From a checkpoint of a small image captioner.
Model: 6.7M parameters, 64-pixel images, decoder width 128.
Training: soap at rate 0.0021, 11100 steps, batches of 128.
Data: trained on photos of plants and fungi (iNaturalist), 45211 training examples, 31.4 epochs.
Rows from block 8 of the image encoder of a small image captioner, named by matrix and row number. Rows with one number belong to one neuron. Each number is 128 + 32 x the weight over its row's rms, rounded and kept within 0 to 255. All counts start at 0. Numbers have three digits each.
After each neuron's rows are labels from the 100 images, of 14976, where the neuron reaches its highest value: "responds to" is what is common among them; "colour at peak" is the nearest of a few named colours to the mean colour under the peak. Only what is clearly more common there than usual is listed. The data: photos of plants and fungi (iNaturalist).
# fc1: MLP up (encoder.blocks.8.mlp.fc1.weight, 960x160), inputs 0-159
# fc2: MLP down (encoder.blocks.8.mlp.fc2.weight, 160x960, transposed), outputs 0-159

fc1.573:170090100113183134131115169162155144177094144092124140159150134125167117171104146122100134097155198101080079160158169106142109155117091097207189131145139087117116106163171156178135141109123141161124079113125105079125109132140112142150114095122154148142138115090092129077152104188127110146196070159095158133155102186148158186144135153066179155149098076128123218126109095122172157137105133085105117114096078156074132113130133181106148159165130184121133140096200183129172098090118120
fc2.573:174099122121123135187137109121150085151152135095156097142111135125107137121165134079158204163182106091166069123126135094132142117127111099072102156101134108127157102159150120104166138167137117130180047134133143117130117127143191135151132149112187177092198138158125123119117134124130179200094194152132118168185150105160163088213134087127150091125074095100117104146158133153185195077137158095078184125151124108173140191105153118125125088104147140117111121115174106158065188154103109
responds to: order Asterales; family: Asteraceae
colour at peak: brown

fc1.212:105097131121167125057151134107103183165176136124193131194119134086184204113093102096143108096155136126126137196138113172140132161116070102121141135085132105094070113115100116115107128143152116149123092171161137115130137178082028165084090104137117122135147105120091108194077060081160194105087122115161106141117091147129150137136164184202107153158128146144118134154069119158108143154096097078129091157123096096060098120111164093122155093128131124117119166134142132094078098108145095
fc2.212:125147131139110122110079156146157136092125131186062080147099164152110098131069153108126136147131093110072164117065118161118116113137106039178121123168058144152149200130118130157175124116138074084110085119133114189127194158152120057129148184133126119113129079127112141145130144128157125203191127107093156084159157140175130141069159183163107113155133125137166142150115114071111146124125108188145084197153141184152163110124161077137132107115072135146111149154096120163082124135163170
responds to: order Lamiales
colour at peak: brown

fc1.340:151124124186117157118111102122154143131120113156114101217101147140110060111107037088120193197087124104110113147123098123166196146111105085138147149116186107102105092149144118088160122145100143158121134160110120145068137128084154096170153153086192132105169141152055104147106115121148126128092091148137103087118098153124133070151064120091133138137148130160065165159164097143149120140101116152090129144142055103134107137083133120189175186148125152096184103089113081126149080141193100
fc2.340:056163170139153100183135168174131140172135084206110160145120139142132099093137133109072108109156146110134145167096144143193111108085113169090108164121136109096157127132141186103081085148108161180110097148183149142113114132087168090097150151151166114134131070131108121161136141102096107115122092146104078121139113164180136120122166136149065147085147112128095107204096188110131125176095111155120089124074089181135175152099158129197179096146178088097159163089101135179179155149119169
responds to: class Polypodiopsida
colour at peak: grey

fc1.430:160098128145105142068104061206079160123119165078164101088178116165089144102166151118153101229114127169123137124084109120149093179140141158137196074188139104134146092151084194121126118092176096086140133103128153113102082130115147145137125133197111092145172106115120100119070120118141128102152132139148184105154113129122150154127154165119135138086073133106157140077116064177145104092118148113170117099142133147118108146144064099131123116092137040109147143085093127067136185130164123
fc2.430:114098092093164185173141155137101124121088144132111164160136130117103114094149118145099175156111125147119153214092143160114138162062121166122092114120127094095119155085187136169106185205184090129125133108115183156042137138123127119119114194153105136208156115124122136167115097143121179116092181183084124086119087124113134190140100075153089185125148111149177111105147131156129132166136112133184131130150111138107122157187116145086136157074133182203075143110096169164122103141111130
responds to: order Caryophyllales; family: Cactaceae; text has "cylindropuntia"; text has "cholla"
colour at peak: brown

fc1.23:142125147096158113167163103160129121104099160147133128079122125152050053079177096081124167156064095097163089110114125101160109193156174128065142087118159086092053220146106151095152093081122135113163133156131133121185153150162151143186120174117150135143110137099144096163137142178093113107129184156139107188129119146161108175127099111168111145142121162160100149128138127056124134080113147116121106051124163103087123089141122109119107159152108131147113100094118164109159152083104202
fc2.23:108119107088083096106143211075136123171158122140140132136123191139133114099144079118165157103082141136143142087153156115019097104107149146113142138144109155129129119166184098104100129080143146122139084086104108126161146163088112181134161170131127149077060082151173058140073160077120116110158097097146131159160104139169121089193091092150131149121167125055154133108124139161050143148152112130091063141112169131164126106166146116141126127099133168081081119127088068124080128169126109
responds to: order Caryophyllales; family: Cactaceae; text has "cactus"
colour at peak: brown

fc1.704:165103144167082098116147121142096131176142126118140096113151142141138131127123149151181130175159064149159161150146116224111111058045074107113114120138127093119096127152135158130165152085119106124129167133129139115153176062130119101123115203147123144082167110104118130166108139131145183113131157140137123099107183148167177100166121125110130101120123125063130157058080094139113112077087116162196167056129185083128167178156121129107143154108101177202127177162131175098137188151127126
fc2.704:106113134025126162140221089134122094115089160100074101138147129140172119108111085140146163131176107141123095128138126080133141128146177109070139101105095106085145115164159141162128137141104133149128165081153158152169097051115162115150155076107119127068160146143096079078110127155160160080110106118135168114132136094157129131146170112072121146212127204090090132116118133106132130110096103069139133134143166186100102127107114118108148113083125131071110092073073192172164145111185115
responds to: order Caryophyllales
colour at peak: grey

fc1.124:146135165114105091111080142160089092145129105168179115160140103136159129125185118121092137110194107119142097145154145155078072168079129103107124140133081114086136159084173168162147110112102157128124154152062098145088107179106105124161134146064150086151148140154128118173100124133190089084164175126162128175125219121174099116157125105145150132105116103169112131011112155061112160167114139165204140119123152108117113174120156096086158142130077101083155146094177105134170127129137160
fc2.124:159114132188131122089158172084073073164152132120112101143129192130119142149119127121120091132100130065139071107115110120169153147088121151130092144173121088127136090101087153120087074134178139139126154164117130090172107119192119059104129161103160064145168131144080060156067175171137143148086151103104133141100128139192114101129124146156174152060120149197143140081183126103143123122142131141146132079136192178094105112143077197068124139104084102180149104112122124077127135097115090
responds to: order Asterales; family: Asteraceae
colour at peak: yellow

fc1.690:126140155096109144151141182110169156139178196064131168126162115136131128142161139161178121147152086127072156138187137130108120141131159166092135166084177151183146093132085150091117108109129121196106101248096142096076156105148188095083149168136091175117160060180122149120118146117142167075136156112126126137113153131139128150191206143178175146139114105156125124127087174079116154096137157107129110124169130110107110137135176086043117133117149169103158109141106128142122078124143144
fc2.690:112118111130146118137098096047138093164129088160109094106065147146162112153142124120153095123087074131118162157130143097091125140130165080089126099129118080142162101133146176120097166141139131136151193145176113105131116131074117150144122104109077058118092135187123145123174085142134152136099094147185137164107180097036104108091135052127106165107095110111123106092083160125161142181102167122139150106109092134159160062145110147106124085129113142093184080146172097093111055112086216
responds to: class Liliopsida
colour at peak: grey

fc1.494:155119122136119139164140018125162159149129111115153116165100121104179133110103161113136122124144134177107179104144170098129097093094087084104106155173143144106130182082124160135142169160110171202119113084124113108151137105127070146073104153093109135189165122166121122130118148134144104081120122129156120122072130076094099133113041151102156133137068185144133174087134148110183163104118103162118179090137082086175132097155115133196159133121151102111133109119092206103096170140218148
fc2.494:126115122046176134043201125147110076139101093125090193092127091135134102148149132151141155133063110133159153155122120103218130131128103131090157130142132092086127182108055146134143145111080142077194090144191174123098124135128070142126130168149078138190152146121090177091114159121141078095107096108152151076112121126154129153147149187128150125152129139125075133129094105123172115071114126076136139130088167084130124120142133174113129129195121089165149095133101137171103173097147180
responds to: order Caryophyllales; family: Cactaceae
colour at peak: grey

fc1.517:137075128143128159176155155094116090177154119161141129092159145159153122116124103159131111101151149136205112143130107142171190125083171113185085091132098090163096059163128155173097165154130189198140129189101094168092130136143140178146092135125101114102076127086135139123129130124119126144179144127060168141131144153121149149139109073094128101094143166159111098178121112081118164089101105141219097107124060164109116118152152146067134139141128087131151131032169168138110174076118127
fc2.517:172095168128092132108160195138155188127134134125136136185092100141151124115105149126119144059140164133148119151064137159129132160133152178109136126091083089207169139127113087170116129111149130141152157196129111109141120133041160130130090095081135145106164117108114121171134131097096216143079131142124100132115111149158173132126120105168136202096119177154068135112105158109117194127128164114110161091109175148165111118128125107096070144059095097090122118203181102097108166124198093
responds to: kingdom Fungi
colour at peak: brown

fc1.572:157140132080107122089174105140123178067116166091065127104107094190113154159136134141140158197099127101145139099170075106132190147137057134110160112120144054141150140189118158112128146098141155113124072158087148100138068181196051124140103140088126134120082142109130110131176114085107075146109096127179118087084165158109161136134192108122093112177106154109123114141106127030147159121109174118104086092140137185139101150112125145117074138083096142125098117134140132140115120076096085
fc2.572:144142166123102085159137162130103092128100154125087091092136079158095123116065085155079121083158114136136122149085107140062111077087157093099114155135127205084121143118108103144076136082070136117156160139153125133121126138130146133102168158070103105137142102122137189139103135153127142179060159194118074143132097152149115138117092084119149165113129079075149089138053162186114139110075106151121134118110077165148083041157140097140143176111089151126193082154152135102133126173186097
responds to: class Liliopsida
colour at peak: brown

fc1.531:117132119150081203082099114156146113139129118118105092134095148127114154090174165111141144170091113160114175166147137180170124164097107087167141165123112086070150152156111123086147122113183125127160151102129132111222166153112058091125125143088093178148151064107106113117197124134101112159111147152072172178105163097158193146159143141136083144109135141172125116138172186138116152137138099111132118142148129096161128140113132113164130148095133024144137111112119053091141080087178051
fc2.531:159088128127124133125152178127064130155153147116149104144171111123127123123102092052137140086085087118147115166090117121169113137176134181118188162135102138163133112137136110132172169079168097068130176156089153158129125177069169160162138090078061115096078100060125095108146153098110119162126085134181095090132124153166121094136105103111075164123117116111152073091127172127193134164161112140119155111096118165098132102183006117150165121087099119142166150160131094118159107084116124
responds to: order Lamiales
colour at peak: grey

fc1.570:176163114110128153099080077168138116084122097218151146106117181116164151132104091115117164146072102096183166125151157151123108113050165126098146140062106105142112133188141143133078142108117192088105163148109108106148144100140132041167134108160103068102104111165096082137122087095124107129150112123191095112089105115103123133103131064153117146120149111081098118124118127111124132098155084074092081156097093195193123116173067119107072134140138130138149118086142109193132175103128152
fc2.570:138124119173118154083085081182205189115130132153145160085131172135101118190157086106139087092119067126082176128128109117072083112193190154139174108139135188123120118156123113103122121125102086087148089102143134090153127114110130170097155082098089086096174121171134173143146132172131132175097127158136036095098116083126087133094141103123158154084141075128119103163138121139107154166114148115111177134057126155065068105115069125137141135196099123155123103139116094118142149166168150
responds to: class Liliopsida; class Polypodiopsida
colour at peak: black

fc1.606:104109073117138136127065130164157106092089121129170113130132141065158140096115099174183099100117111139090113115072114127142106127187097111097142167115105092091101107112131196133092067107134123124138104086117098091078184125112127097181124097143180140162113154135135102135123119104104119123111105080144162123088166116094102167136100140147077137080153158119089132184113058204128128166153078157121073180132104150203167149135109097141050115148093060071109082136101110081125155118097182
fc2.606:144073121118122094107165093111150147103136092143060131128144136087072144151152168099132113110175172195103073121123160096153103112100123142098120122144166145102148149124103151167034133108169172076118139102107140141084190136120138131148155062140194162171155124132164099197117144098129143128166123140183169154129145086104127173090127098166155104159091203140103172155155183058127141113162073121088098161108175127090139150074091116112115083109126078089093125099153120114103140181123082
responds to: order Asterales; family: Asteraceae
colour at peak: grey

fc1.284:131119119134098150145149130176094186093098085102121111163175101115088114156097078091125142090124122116137098121134083118118098126117158142173102176203110123142122128132145158157199108132189106172111126186125183170159128155184146123117178116154165124175160112172108110156085110090123140138131160136150131182125163145140052106187170133153122087153216158154209103101077138178139151177156151137085136149112126111189142089112140149142157138154121119177121195170140200178157118126111109
fc2.284:117147117083116169172114135132193079119123094146119124182100097109121140092136127177128165078114121150104121108158111187076135153136134115183086083137116074114148152141192067100179157102156194130163093098091188106148157135175130084153091089159102184119165128147149164152182192123130135137165097121132199133133091113154171127180129086125164104101100148124158128135091111120150140125141121112145080184152086153098098120071143103127145105175167081167146101102137151156101174156215079
responds to: order Asterales; family: Asteraceae
colour at peak: orange

fc1.424:124114128146176149092124174148100125149137156134088152137110152135177091109167156078177113126152181122115112160118116134122119140132139122132175085137081155117124102078105187092076130112109164092152160108166126118160127231128172149093124076151127163173134176087143146106154202108173111157117155105092135173151139152107178139186087155076121137134109156176195165099152130109161125149136162164178120166068149153133141170169139159156158103106069109164116199140112166124163204063136131
fc2.424:164131129119174077099092135099112139097103079173104154096103133133109065115137137128122100132156157134157117212110167134107165119145136151148118063137108114076161171187113136129073154177201127166139109137092159121122174127140141138144095112088143119099078109185125091144151082128060148152122103132156184165070099086125121111148114091163159190126117187103147191165138064076142114147130156108145059143186121161129151188177149170124127156114136065105135125122115107134178180145180118
responds to: order Caryophyllales; family: Cactaceae
colour at peak: brown

fc1.70:083181094138137101219138164113145105108121114072103076065150102136135167135103164141237120138155135164117125142139161183117159132151118107120146167120121086120120158141108159117072135137094113110118156124074109119103104105105202126079090105173170120138102065106086164147157087160096079167109101131107134128115117157143133142106092140170118044141175177182150116118143128111157158133148131108094065056076174157137097107108147119117095075098143088150158143157110114204149100117135142
fc2.70:085122117114137115158141082159092128206102154123217108139084058053131140134146115162179062128088139115077135151114110106092122193116123138198132145097103121143141142116160106108106100110125124140131052093128121102181112157119114118128113064080121110167164158128098145134122206087120202199120160119188128132152129151094068138061171151134066138158135172142097137109100085156125089130189127076140142143136137103133105119117126144148076087097140144140126067132104149085134130116148140
responds to: order Asterales; family: Asteraceae
colour at peak: brown

fc1.173:143112123100182109107087131192130168069169162123114116093119132152109055136157064189139159111098174093138133136111106158095167184195087119107127099152140141093194101177143090172082123090148102160178138095126127116113091138140159104104154100129116158096105129094148130177116136103113167090140168104093085109081119169214114127151107145089138128122095122149105129186139154089188092143129130151127128119029142128110210112095125113125116127141143076097096136112196163154106154095081135
fc2.173:123126112115145156101127098060159118131179074144133150087136128112164130110119219112123146098140145168139170208173107128151124154152126132093124159095169134153134154132125087116133062123096158139096123145127062136154189207176122159142161046105183104135142124122140150177168156063101116216143144144178138078129168114093152154146148127088107109095140086122094184088198106107139167123197136085163139121118117096098093140158129126130099124162127133053151127169135159086142132103116137
responds to: kingdom Fungi; phylum Basidiomycota; class Agaricomycetes; order: Polyporales
colour at peak: brown

fc1.249:081125144144139117118110084131100105151134072123171141090205133121149169106164153147093113177153158135109136131112130160130096081119167132135160108089117123085064147143124120101147116168156120121220104103124121115128145118057151091144145099129132080128121163168054147207113159097078132114094108164078112130138106164100118103164084117124091173108111096152098123169188142135108147101123154146164140156124086141160147129115215099148124087131132061098207095075124126099135113122227070
fc2.249:166131078102103116218137133149113155091147116068160032147088140170114077112135078136157132177137128093131168147105126091122122188123167073050087110089156108117140126137089082133135092123142093155139122113171116179103088135148132118152120113191090134156067211160150180155148164127100109140141133173138160170152070100123102154142160191110138114100173142134139106148142134161148086194105103161093142099116098114135165102127181139110068113085140123114142140199121146148092163118127112
responds to: order Caryophyllales; family: Cactaceae; text has "cactus"
colour at peak: grey

fc1.748:138155118108104155047150087167188134136215100120116127156097137145133135138103154119169167118177119149153040176086122164218112122105092163180135109116172094151098155155148133163153127134121126132085145161140121175108103151138180135160148138072136138078182115145164116124121098115117161089116114180117148125095153180131148121091164180144147113071100121131155150164121144149170117106101064128153175139132125174176173141142029143162180132061151106170130113116134137124180166148099119
fc2.748:126083119060116141041135113061104124140118137104080139064072101085114141160106157077123144111090147104137113080037101137127113152119054140154124139097068094105146124142100175132139144102132133094151155108105125130090159102171138120096088175173136054084076094097092162155091108137093181082117096137141147092109103163061173136184145144137111151172102131147159147171121155076112113116146148114142133131111100114108136129157087081168119078142152166090070150114190101127105108159130163
responds to: class Polypodiopsida
colour at peak: pink

fc1.554:133102085099135137128128154181078083121140125045180148203176125128097174163109119133062113140136159099083080051126093105104077107173123120113141074104091109140126063155150081142109188172108132136150124150145092125129131093109123080136137124147139136206172161082093114214137113156088142135141139099129134139115125111110114138161155111157123103133133158125116131085180134114140109218102164145147124130135076162141163215047136110095125132088122147129162153144149147120070128106166101
fc2.554:102108098111153110123112142120123158133067114137104095100157084160127190109156106139085118152083107150134069113091152117088164119161079127160126119137086122139131120158098088163115154175073077126133132113128089162129130108149069145070095125132136166129162126145176123173150135172126110132135156115221188143163106145110097119159129076122182141178159157069169139200097071151098097191198120158113172113203111134132165134129175121141091132098209109120128153129108164094065109136077152
responds to: order Caryophyllales; family: Cactaceae
colour at peak: grey

fc1.556:109115080074160120088134120164151140156124113107072161078146149169083094096126088080107132170123106149115132108176113150098102068102125193182163145078124116077100079201125089122117161098090089128142152111091156092110098083087118100083138126139155152110148116171160146131114134125134149102125110172168191151150146113081137128171134139151121084177118124077130164161181128142140123144099075126220158134145157158109138123101137118095128175107129077103082149171062163142200114186190106
fc2.556:155138113111120132124141183155185154164168152156169045120107132104136101138146181135112102121162093118117115164177127147131136132116084175093131170158084141179120136095138048147123127087138099211128151075096179157115066177188077104074123162117140115164137103173097110158125090179121148168153081122124115174085111167120174148156127123160173117178086110071132138089117114170069125143081138167158083180197109175126144114096164119161137142115085159143131150170107132118135105169118147
responds to: order Fabales; family: Fabaceae
colour at peak: brown

fc1.208:097177119127180190163079112055125129134133195110117134107095190112127117085176129176104104127092154151145100111090181141096099128130124085206128120106084129117138037114100113133080108108159129140184141140152148079165154115115173175100082101141125137159138118149151174124158091089080147130159121155122151098081124116076157059102161137101146091063167122091111160094135148127139133149091097131145147148107090097077121145078140105124187097114093112090057083124130111090186113116080127
fc2.208:148153161131106125152146134092178105118127137093107107188096130152066122149144105173136125161141148068147088120086133107145176125125132060175130197172155115126134099100131094180152148147139168089174114153170147167073110094095106138117104122176168154137203121134120114110165081133095064171142130093171118107163110115095128087130078157123079097107118127176175096089159160141139140143159191081170101153124089142169106166104119190160170117099072112158084151156124137127169081139222137
responds to: order Asterales; family: Asteraceae
colour at peak: grey