{
  "encoder_arch": "vit",
  "model": "image captioner",
  "dataset": "photos of plants and fungi (iNaturalist)",
  "train_examples": 45211,
  "image_size": 64,
  "crop_scale_min": 1,
  "horizontal_flip": true,
  "translate": 0.06,
  "tokenizer": "word",
  "vocab_size": 1482,
  "encoder_norm": "rmsnorm",
  "encoder_norm_position": "pre",
  "encoder_activation": "quick_gelu",
  "encoder_mlp_ratio": 6,
  "encoder_head_dim": 64,
  "encoder_fused_qkv": false,
  "encoder_bias": "all",
  "encoder_qk_norm": false,
  "encoder_parallel_block": false,
  "encoder_inner_norm": false,
  "encoder_patch_size": [4, 4],
  "encoder_conv_stem": false,
  "encoder_layers": 14,
  "encoder_width": 160,
  "encoder_positions": "rope",
  "fusion": "prefix",
  "label_smoothing": 0.1,
  "decoder_width": 128,
  "decoder_layers": 6,
  "decoder_norm": "rmsnorm",
  "decoder_norm_position": "pre",
  "decoder_activation": "gelu_tanh",
  "decoder_mlp_ratio": 2,
  "decoder_head_dim": 32,
  "decoder_fused_qkv": true,
  "decoder_bias": "none",
  "decoder_qk_norm": false,
  "decoder_layer_scale_init": 1.0,
  "decoder_parallel_block": false,
  "decoder_inner_norm": false,
  "decoder_drop_path": 0.15,
  "decoder_positions": "learned",
  "decoder_prefix_bidirectional": true,
  "decoder_connector": "linear",
  "decoder_tie_embeddings": false,
  "init": "kaiming_normal",
  "residual_init": "none",
  "optimizer": "soap",
  "beta2": 0.99,
  "lr": 0.0021,
  "beta1": 0.95,
  "shampoo_beta": 0.95,
  "eps": 1e-08,
  "precondition_frequency": 16,
  "max_precond_dim": 1024,
  "one_sided": false,
  "adamw_lr_other_params": 0.0018,
  "steps": 11100,
  "batch_size": 128,
  "epochs": 31.4,
  "lr_schedule": "wsd",
  "decay_fraction": 0.3,
  "final_lr_fraction": 0.1,
  "warmup_steps": 220,
  "weight_decay": 0.08,
  "adamw_weight_decay_other_params": 0.05
}
Rows from block 5 of the image encoder of a small image captioner, named by matrix and row number. Rows with one number belong to one neuron. Each number is 500 + 40 x the weight over its row's rms, rounded and kept within 0 to 999. All counts start at 0. Numbers have three digits each.
After each neuron's rows are labels from the 100 images, of 14976, where the neuron reaches its highest value: "strongest on" is what is common among them. Only what is clearly more common there than usual is listed. The data: photos of plants and fungi (iNaturalist). In brackets: how many of the 100, against the usual share in percent.
# fc1: MLP up (encoder.blocks.5.mlp.fc1.weight, 960x160), inputs 0-79
# fc2: MLP down (encoder.blocks.5.mlp.fc2.weight, 160x960, transposed), outputs 0-79

fc1.143:528475580477530515377453531510537556479543467515440520490494530574518467502521489455516512498553492501447507427493498474446496536594487537438567474464440458460520503517541517576544514544491556557479495468476522519523562520533442527522571520
fc2.143:522507544455467487457564466553426490504539511488480486453543522522483518499507610542492528476445488433475466527498450459518453425504471510486531442497503501444432424489498451449521543523513568472499526525542541520585455479457545589525533506
strongest on: order Lamiales (26 vs 7.5)

fc1.243:504501441505495445536518539548520500509449498449508496457516515537494512419426490509475475428492456472493470532441474481523484588386519561528429583505497543516541535514517545440471432424513524518483565522488453480478562546541531499545493466
fc2.243:504540475587530429555550582481487494455537458489506523502530476475523529493527537466482531525444508514503522499509480517509547499570545456497525566509499532536535446495516538542468565491427529476442571517493454426454499520519513565494496515
strongest on: class Polypodiopsida (25 vs 4.3)

fc1.627:488550464446530464452468408436498492513480527473499516486511464552448543481480507462502484405465429477508492485477513417558536529459491518562449514476504503519520520538569522518510570519567535534392574501566484465493551523572544457531428502
fc2.627:478542590481533522537453586483474449492567453547545513539648533495517552505568524465467522501503597538507531523501452521505514491515536550443495520440495528516511482469447443527488526520430548483438488472495487456566509543516491501483467495
strongest on: text has "common" (29 vs 6.1)

fc1.10:518460496497567546519552472488522508528503502458562502436477553462525494488458477529489499562523490527515508528461502482520533474517439521530494543504539448525479466467479541506651520495483494458518576555512531555466399541514474534459539543
fc2.10:468552571439472501440476440589523429420472529458542525470474494486447551490451512483529539441509545527559496460454496487489542532480510446480498526496498497511484543475571477468526539575523473507529431465519542517559489456557467532480498546
strongest on: order Asparagales (26 vs 4.6); text has "cactus" (26 vs 2.1); family: Asparagaceae (25 vs 2.6)

fc1.525:514474456524567441512516550501445517503455472503524487490508505460411528504498528473482559536494495415446556519514479474423523511557462449536445468568484519510581477470494472458522504485558480533472520453528499485516500494581491430463562519
fc2.525:521557465533526570473473503508486504587443522546480463474510525444573453427533528489557529518508486608484507523479551463488489518469484480526462548470544504524516489545465552421534488450521458439475522444526475484490494481434515507596426485
strongest on: class Liliopsida (33 vs 9.5)

fc1.504:468475487475535474447476518482560525525549581441517433499516517494474547527486432495413529453511427470548516555514525522495491502584514511494496494459527484518524591464542527454488545481487481512481486452485478479454549486502498556450436599
fc2.504:459496581453485469541515487440491509503507412540510521545486469481472530497484587421516424501448480522483509527489531548473491495551492500492478577473575579466487524509420474454494481487552401544549418494425548559514517483462434446545481467
strongest on: order Ranunculales (28 vs 4.3); family: Asteraceae (27 vs 10.7); text has "common" (26 vs 6.1)

fc1.389:445485491504536557477461492510533556492530470478535517388505514481476508514553449509455415442488452489500537504492469459480419461507531484501508509531543483454482548476466475510514485443519429509555426485506501516559557452466467542574451522
fc2.389:503498489502479461484497464449481487450500528555510539496484443542508412487506551462517523563520484486470486418463502543525529520456518411511513514559515462500505571450444445577476410476514492475413503435485444521542496504435479466467538506
strongest on: order Asterales (32 vs 11); family: Asteraceae (32 vs 10.7)

fc1.450:427491549502415528448529468491497523389487486437512498566541488513511466474539427511530481540502490565435494509438583448525495495489548501482503471469484539474433472478527525553610489517497501527450560472543454489456484511510495448483533456
fc2.450:483521484547447486521513512537510606499521550511583537445515521526476535538557497533470510497504509513505505541535573491458472539492477491630490504483568448565516491452567472463569418478498492457527475461483496501467475499448466533523457548
strongest on: order Caryophyllales (29 vs 7.6); family: Cactaceae (29 vs 3.3)

fc1.552:506503527477414469469512463426493520448544450492598515461491487479509534479500491459484465483516420469579477500500502470447507585503537501532476561487527562544528517489482524537487515525517523532494470607582565464490504487469560386484506442
fc2.552:470483495496499498474592505587532456533515547526452551502420460519565540478481518498517549512527521481479506530408447500472486499434488505559466500491591503527480430477536434407521549513520493626498484461526503482501434470512509486499508430
strongest on: order Asterales (27 vs 11); family: Asteraceae (27 vs 10.7)

fc1.268:476534478480411489455509561491456499531506445480486534429504451502481518486499561455527418500542487500555502511564529526540528534537450513464488482444570451481467545529520522469454502534492485421502496487509519567467470443506515443558522551
fc2.268:560449440554479456492460435467426514380504500461547499462472522436572525508542536463516480501505515473473428496494484530565570541529508470540556525462499450527532540511544534509515489503469515553534510486472473558520571512423496545480472511
strongest on: order Pinales (26 vs 2.7); class Pinopsida (26 vs 2.7)

fc1.286:512401560468565520506447554431492536540552440519488482565466549463466513464517545528519475471477529527537504537444504448521517470498491498478571509470521479521544466516462460513571465507495621543491513423474514540561454526517594533546554527
fc2.286:572548511495500514509545549506475513467470488493437518548501473436476527525480544615507501544490442490477526500549543517541519464496497501466529531438445518542495504469456508514492473541457512522442466427455517515503493478510482514512609468
strongest on: order Caryophyllales (26 vs 7.6); family: Cactaceae (25 vs 3.3)

fc1.115:508465549470522514507400499522525494512507535527566551489482528526486472516457470485512524486508531476553508492526514467512467456565523476509394500444505540408480589470544524503555484481573481484550508363492489417518525449487486520556493530
fc2.115:449516596509504541555494470502439513471523591558557537495520490552447460514538522537464489478527535493516429497497504555386490518500489488509487521435615543497524477467539527570481499442440484530473485536491509448487498488478467607419534521
strongest on: order Asterales (33 vs 11); family: Asteraceae (33 vs 10.7)

fc1.151:501542497547504538525453499485590529498503475516502529575508446546457449547488509506503477507462470503530514500503509483467553422475463495516533432538473548509501459527456483447548483553467529439532457511533507497470465511552513518498559484
fc2.151:502467480488446484424548556482410484460523494470476500460479472523464581486514441549449461579486522527468485503525525526380506491475499486524474481465444526520541444456524440470520544486523480514452491544553473452467550503525526565472531444
strongest on: order Caryophyllales (54 vs 7.6); family: Cactaceae (50 vs 3.3)

fc1.540:520504522465487491471517471488497446522498537466512533454567523480530444541446495436507521507545579512441517556456498507440522580475488550582522496523530450553493464442397543462553476424549422403486532497464545490522521494446477489573507493
fc2.540:583534486516473471492416525469491495530480532516481517453455535427518458505582515524459529518469498462546433476487430469568495488531538529494466509598512496444485483509497486534565482476576522516523523550523466480472459496447553460454506490
strongest on: order Asparagales (31 vs 4.6); family: Asparagaceae (31 vs 2.6); text has "yucca" (29 vs 1)

fc1.730:497518503476527490435531506494507574485475385486502435491433519558491512517524553465528434480600530406515453526510516525542462495510458451600447463488486509484494571484550526443521477436517521459479478500522488535447501576491518558525569503
fc2.730:570465443544485503491533582570517468473459539450500543547548507556421493555568504515514428558527415508504513460508497468538515463518567479423489520535606551510482443501550516507552484496446538537501456504484522457525529489473520445462497478
strongest on: order Asparagales (32 vs 4.6); family: Asparagaceae (32 vs 2.6); text has "yucca" (30 vs 1)

fc1.197:453563482500518465499487504502514419478429525471473527462480506483477474533514522514528499493517450456491503539515424515529500416505415513507484451435507491544512438515513578518527555519550414481489504496566453473449513511520550520507437530
fc2.197:552569504471458488492472539505478458510563481522524440415573459537495494519469560517551489476452514476544438490560535495451481404512512559444534482506479458481471563527510476463398524528560479483510509514460496499504406412525521464493444493
strongest on: text has "common" (28 vs 6.1)

fc1.630:430537575447450514595508474512506502465435502533567499543482491461482499485460496530491560452458528402525542453447553475459415522550502529509442496503478466443446487484517513512502534472513531451528481445428446444458563518532508484459511517
fc2.630:561532538470558437511447498526517438398472523467488575510513566455538489485505479605493419502464503493549485510504502459494533486457509532484544540543601455474485498507576525516501493499473520465476533497486479507510507559448487508450470561
strongest on: order Fabales (33 vs 5.9); family: Fabaceae (33 vs 5.9)

fc1.224:507562486517496496490479495492505504488582575552508513568536409552467557517529477573433499484480446568533564512546513509507503534517537525464468425452568359492580491476508470459530509540487585518531454494521504483559463523511507540429506504
fc2.224:458445547481501583505527432464547514507462465510476450454468470535442580460521516466555590473512459497553473496517450471490514466467500459540473493404508493462505491503520436523540495443507494507451546511500503547496539538568504487482482590
strongest on: class Liliopsida (27 vs 9.5)

fc1.320:479486488517465532479455519544479489523451480437415486508478462469451538434610535471475540423565513503529527417433561454542562559513555478497448475505501454469475520478508521489417506455531524481536583561474487476522525417520598490401487515
fc2.320:489499547529508503549539475553422522478484496491417449455472405505524516564553507538444525521518455581502484537474489475400495509507505546526486472540515485448567499520454513514419528524525509467512533514527485472519482531498490520564630479
strongest on: order Lamiales (27 vs 7.5)

fc1.334:531555468484451542486427470511456456485432503550566420457523479486494433463561491448491487454469484494483477555481489434443515453536476493445473558437488416597523465556536537505480521476513482514542494557463470551542522493471532533519469500
fc2.334:483443512440591445504501561485542448458540497495471519475377486481493534540576484522457459467525422556443524480477533617505540431485514533450528441547493487464494539514470455502501421488498518513508360515526473500460452525565466496490546563
strongest on: class Liliopsida (29 vs 9.5)

fc1.372:571592517526408537521475521551563532531509533488510493503511571446574475458492530485491488531616516545520493449505507487478502553432454501442477487531485476603505536511487540500504479504490494539423503507549498451466512515549520514438443483
fc2.372:520557509473509571576507504499437417439470491486480451534456534542537530543476467506490475535555506523545490451550414469470501485495505519520583497554456442506523458508444460513513540472515516466483386537539547470538450530496495464480476509
strongest on: order Lamiales (27 vs 7.5)

fc1.349:506510413471564498443536500388471538501494424510591432458468528501479505476468510481552432524455491532554530542517525489499447551448532458456458531529409522552501504480556490536549502454464488524538577504468478466507456453441503448484498496
fc2.349:501490481524578571494545485508387463554482552512496538533502427530484500446504479478503515452550454509527485520470532472487511529497556509534570519486553494405506491583526518491426530447523517414464416505512421497542507466492535474520528489
strongest on: class Liliopsida (28 vs 9.5)

fc1.94:540519485505529505560565505533466459512511494559481522507456509535511483465539513467557571489552469482426516516550449526543443569488488503426433512447533457540488464456516540468500511522448522504560559566431517505475407449505538459530477524
fc2.94:496512454475515455478478479490521480496513461510432475464427510454486497475442450505485562560490507460483456531507417536489468470468561513465509503504455506505447513444509451519412504490440419452537476576534529474584387448487458477426535406
strongest on: order Asterales (27 vs 11)

fc1.462:485362482412480571514522583499515458446528538461483536482485539540530468398510520494560515469597552454524535557553493530517473461528405484432471547452492503476486520502476546498474457483523512449516485534499464516492439448479490531487410521
fc2.462:547512462491456500426516532530570461520543467495527427499523488466489515475507577543460470527461489533548467438504487517445524476502473512497490493575476491533496484485470475502557505422548434446491484502461496497474576557558510468528485479
strongest on: class Liliopsida (26 vs 9.5)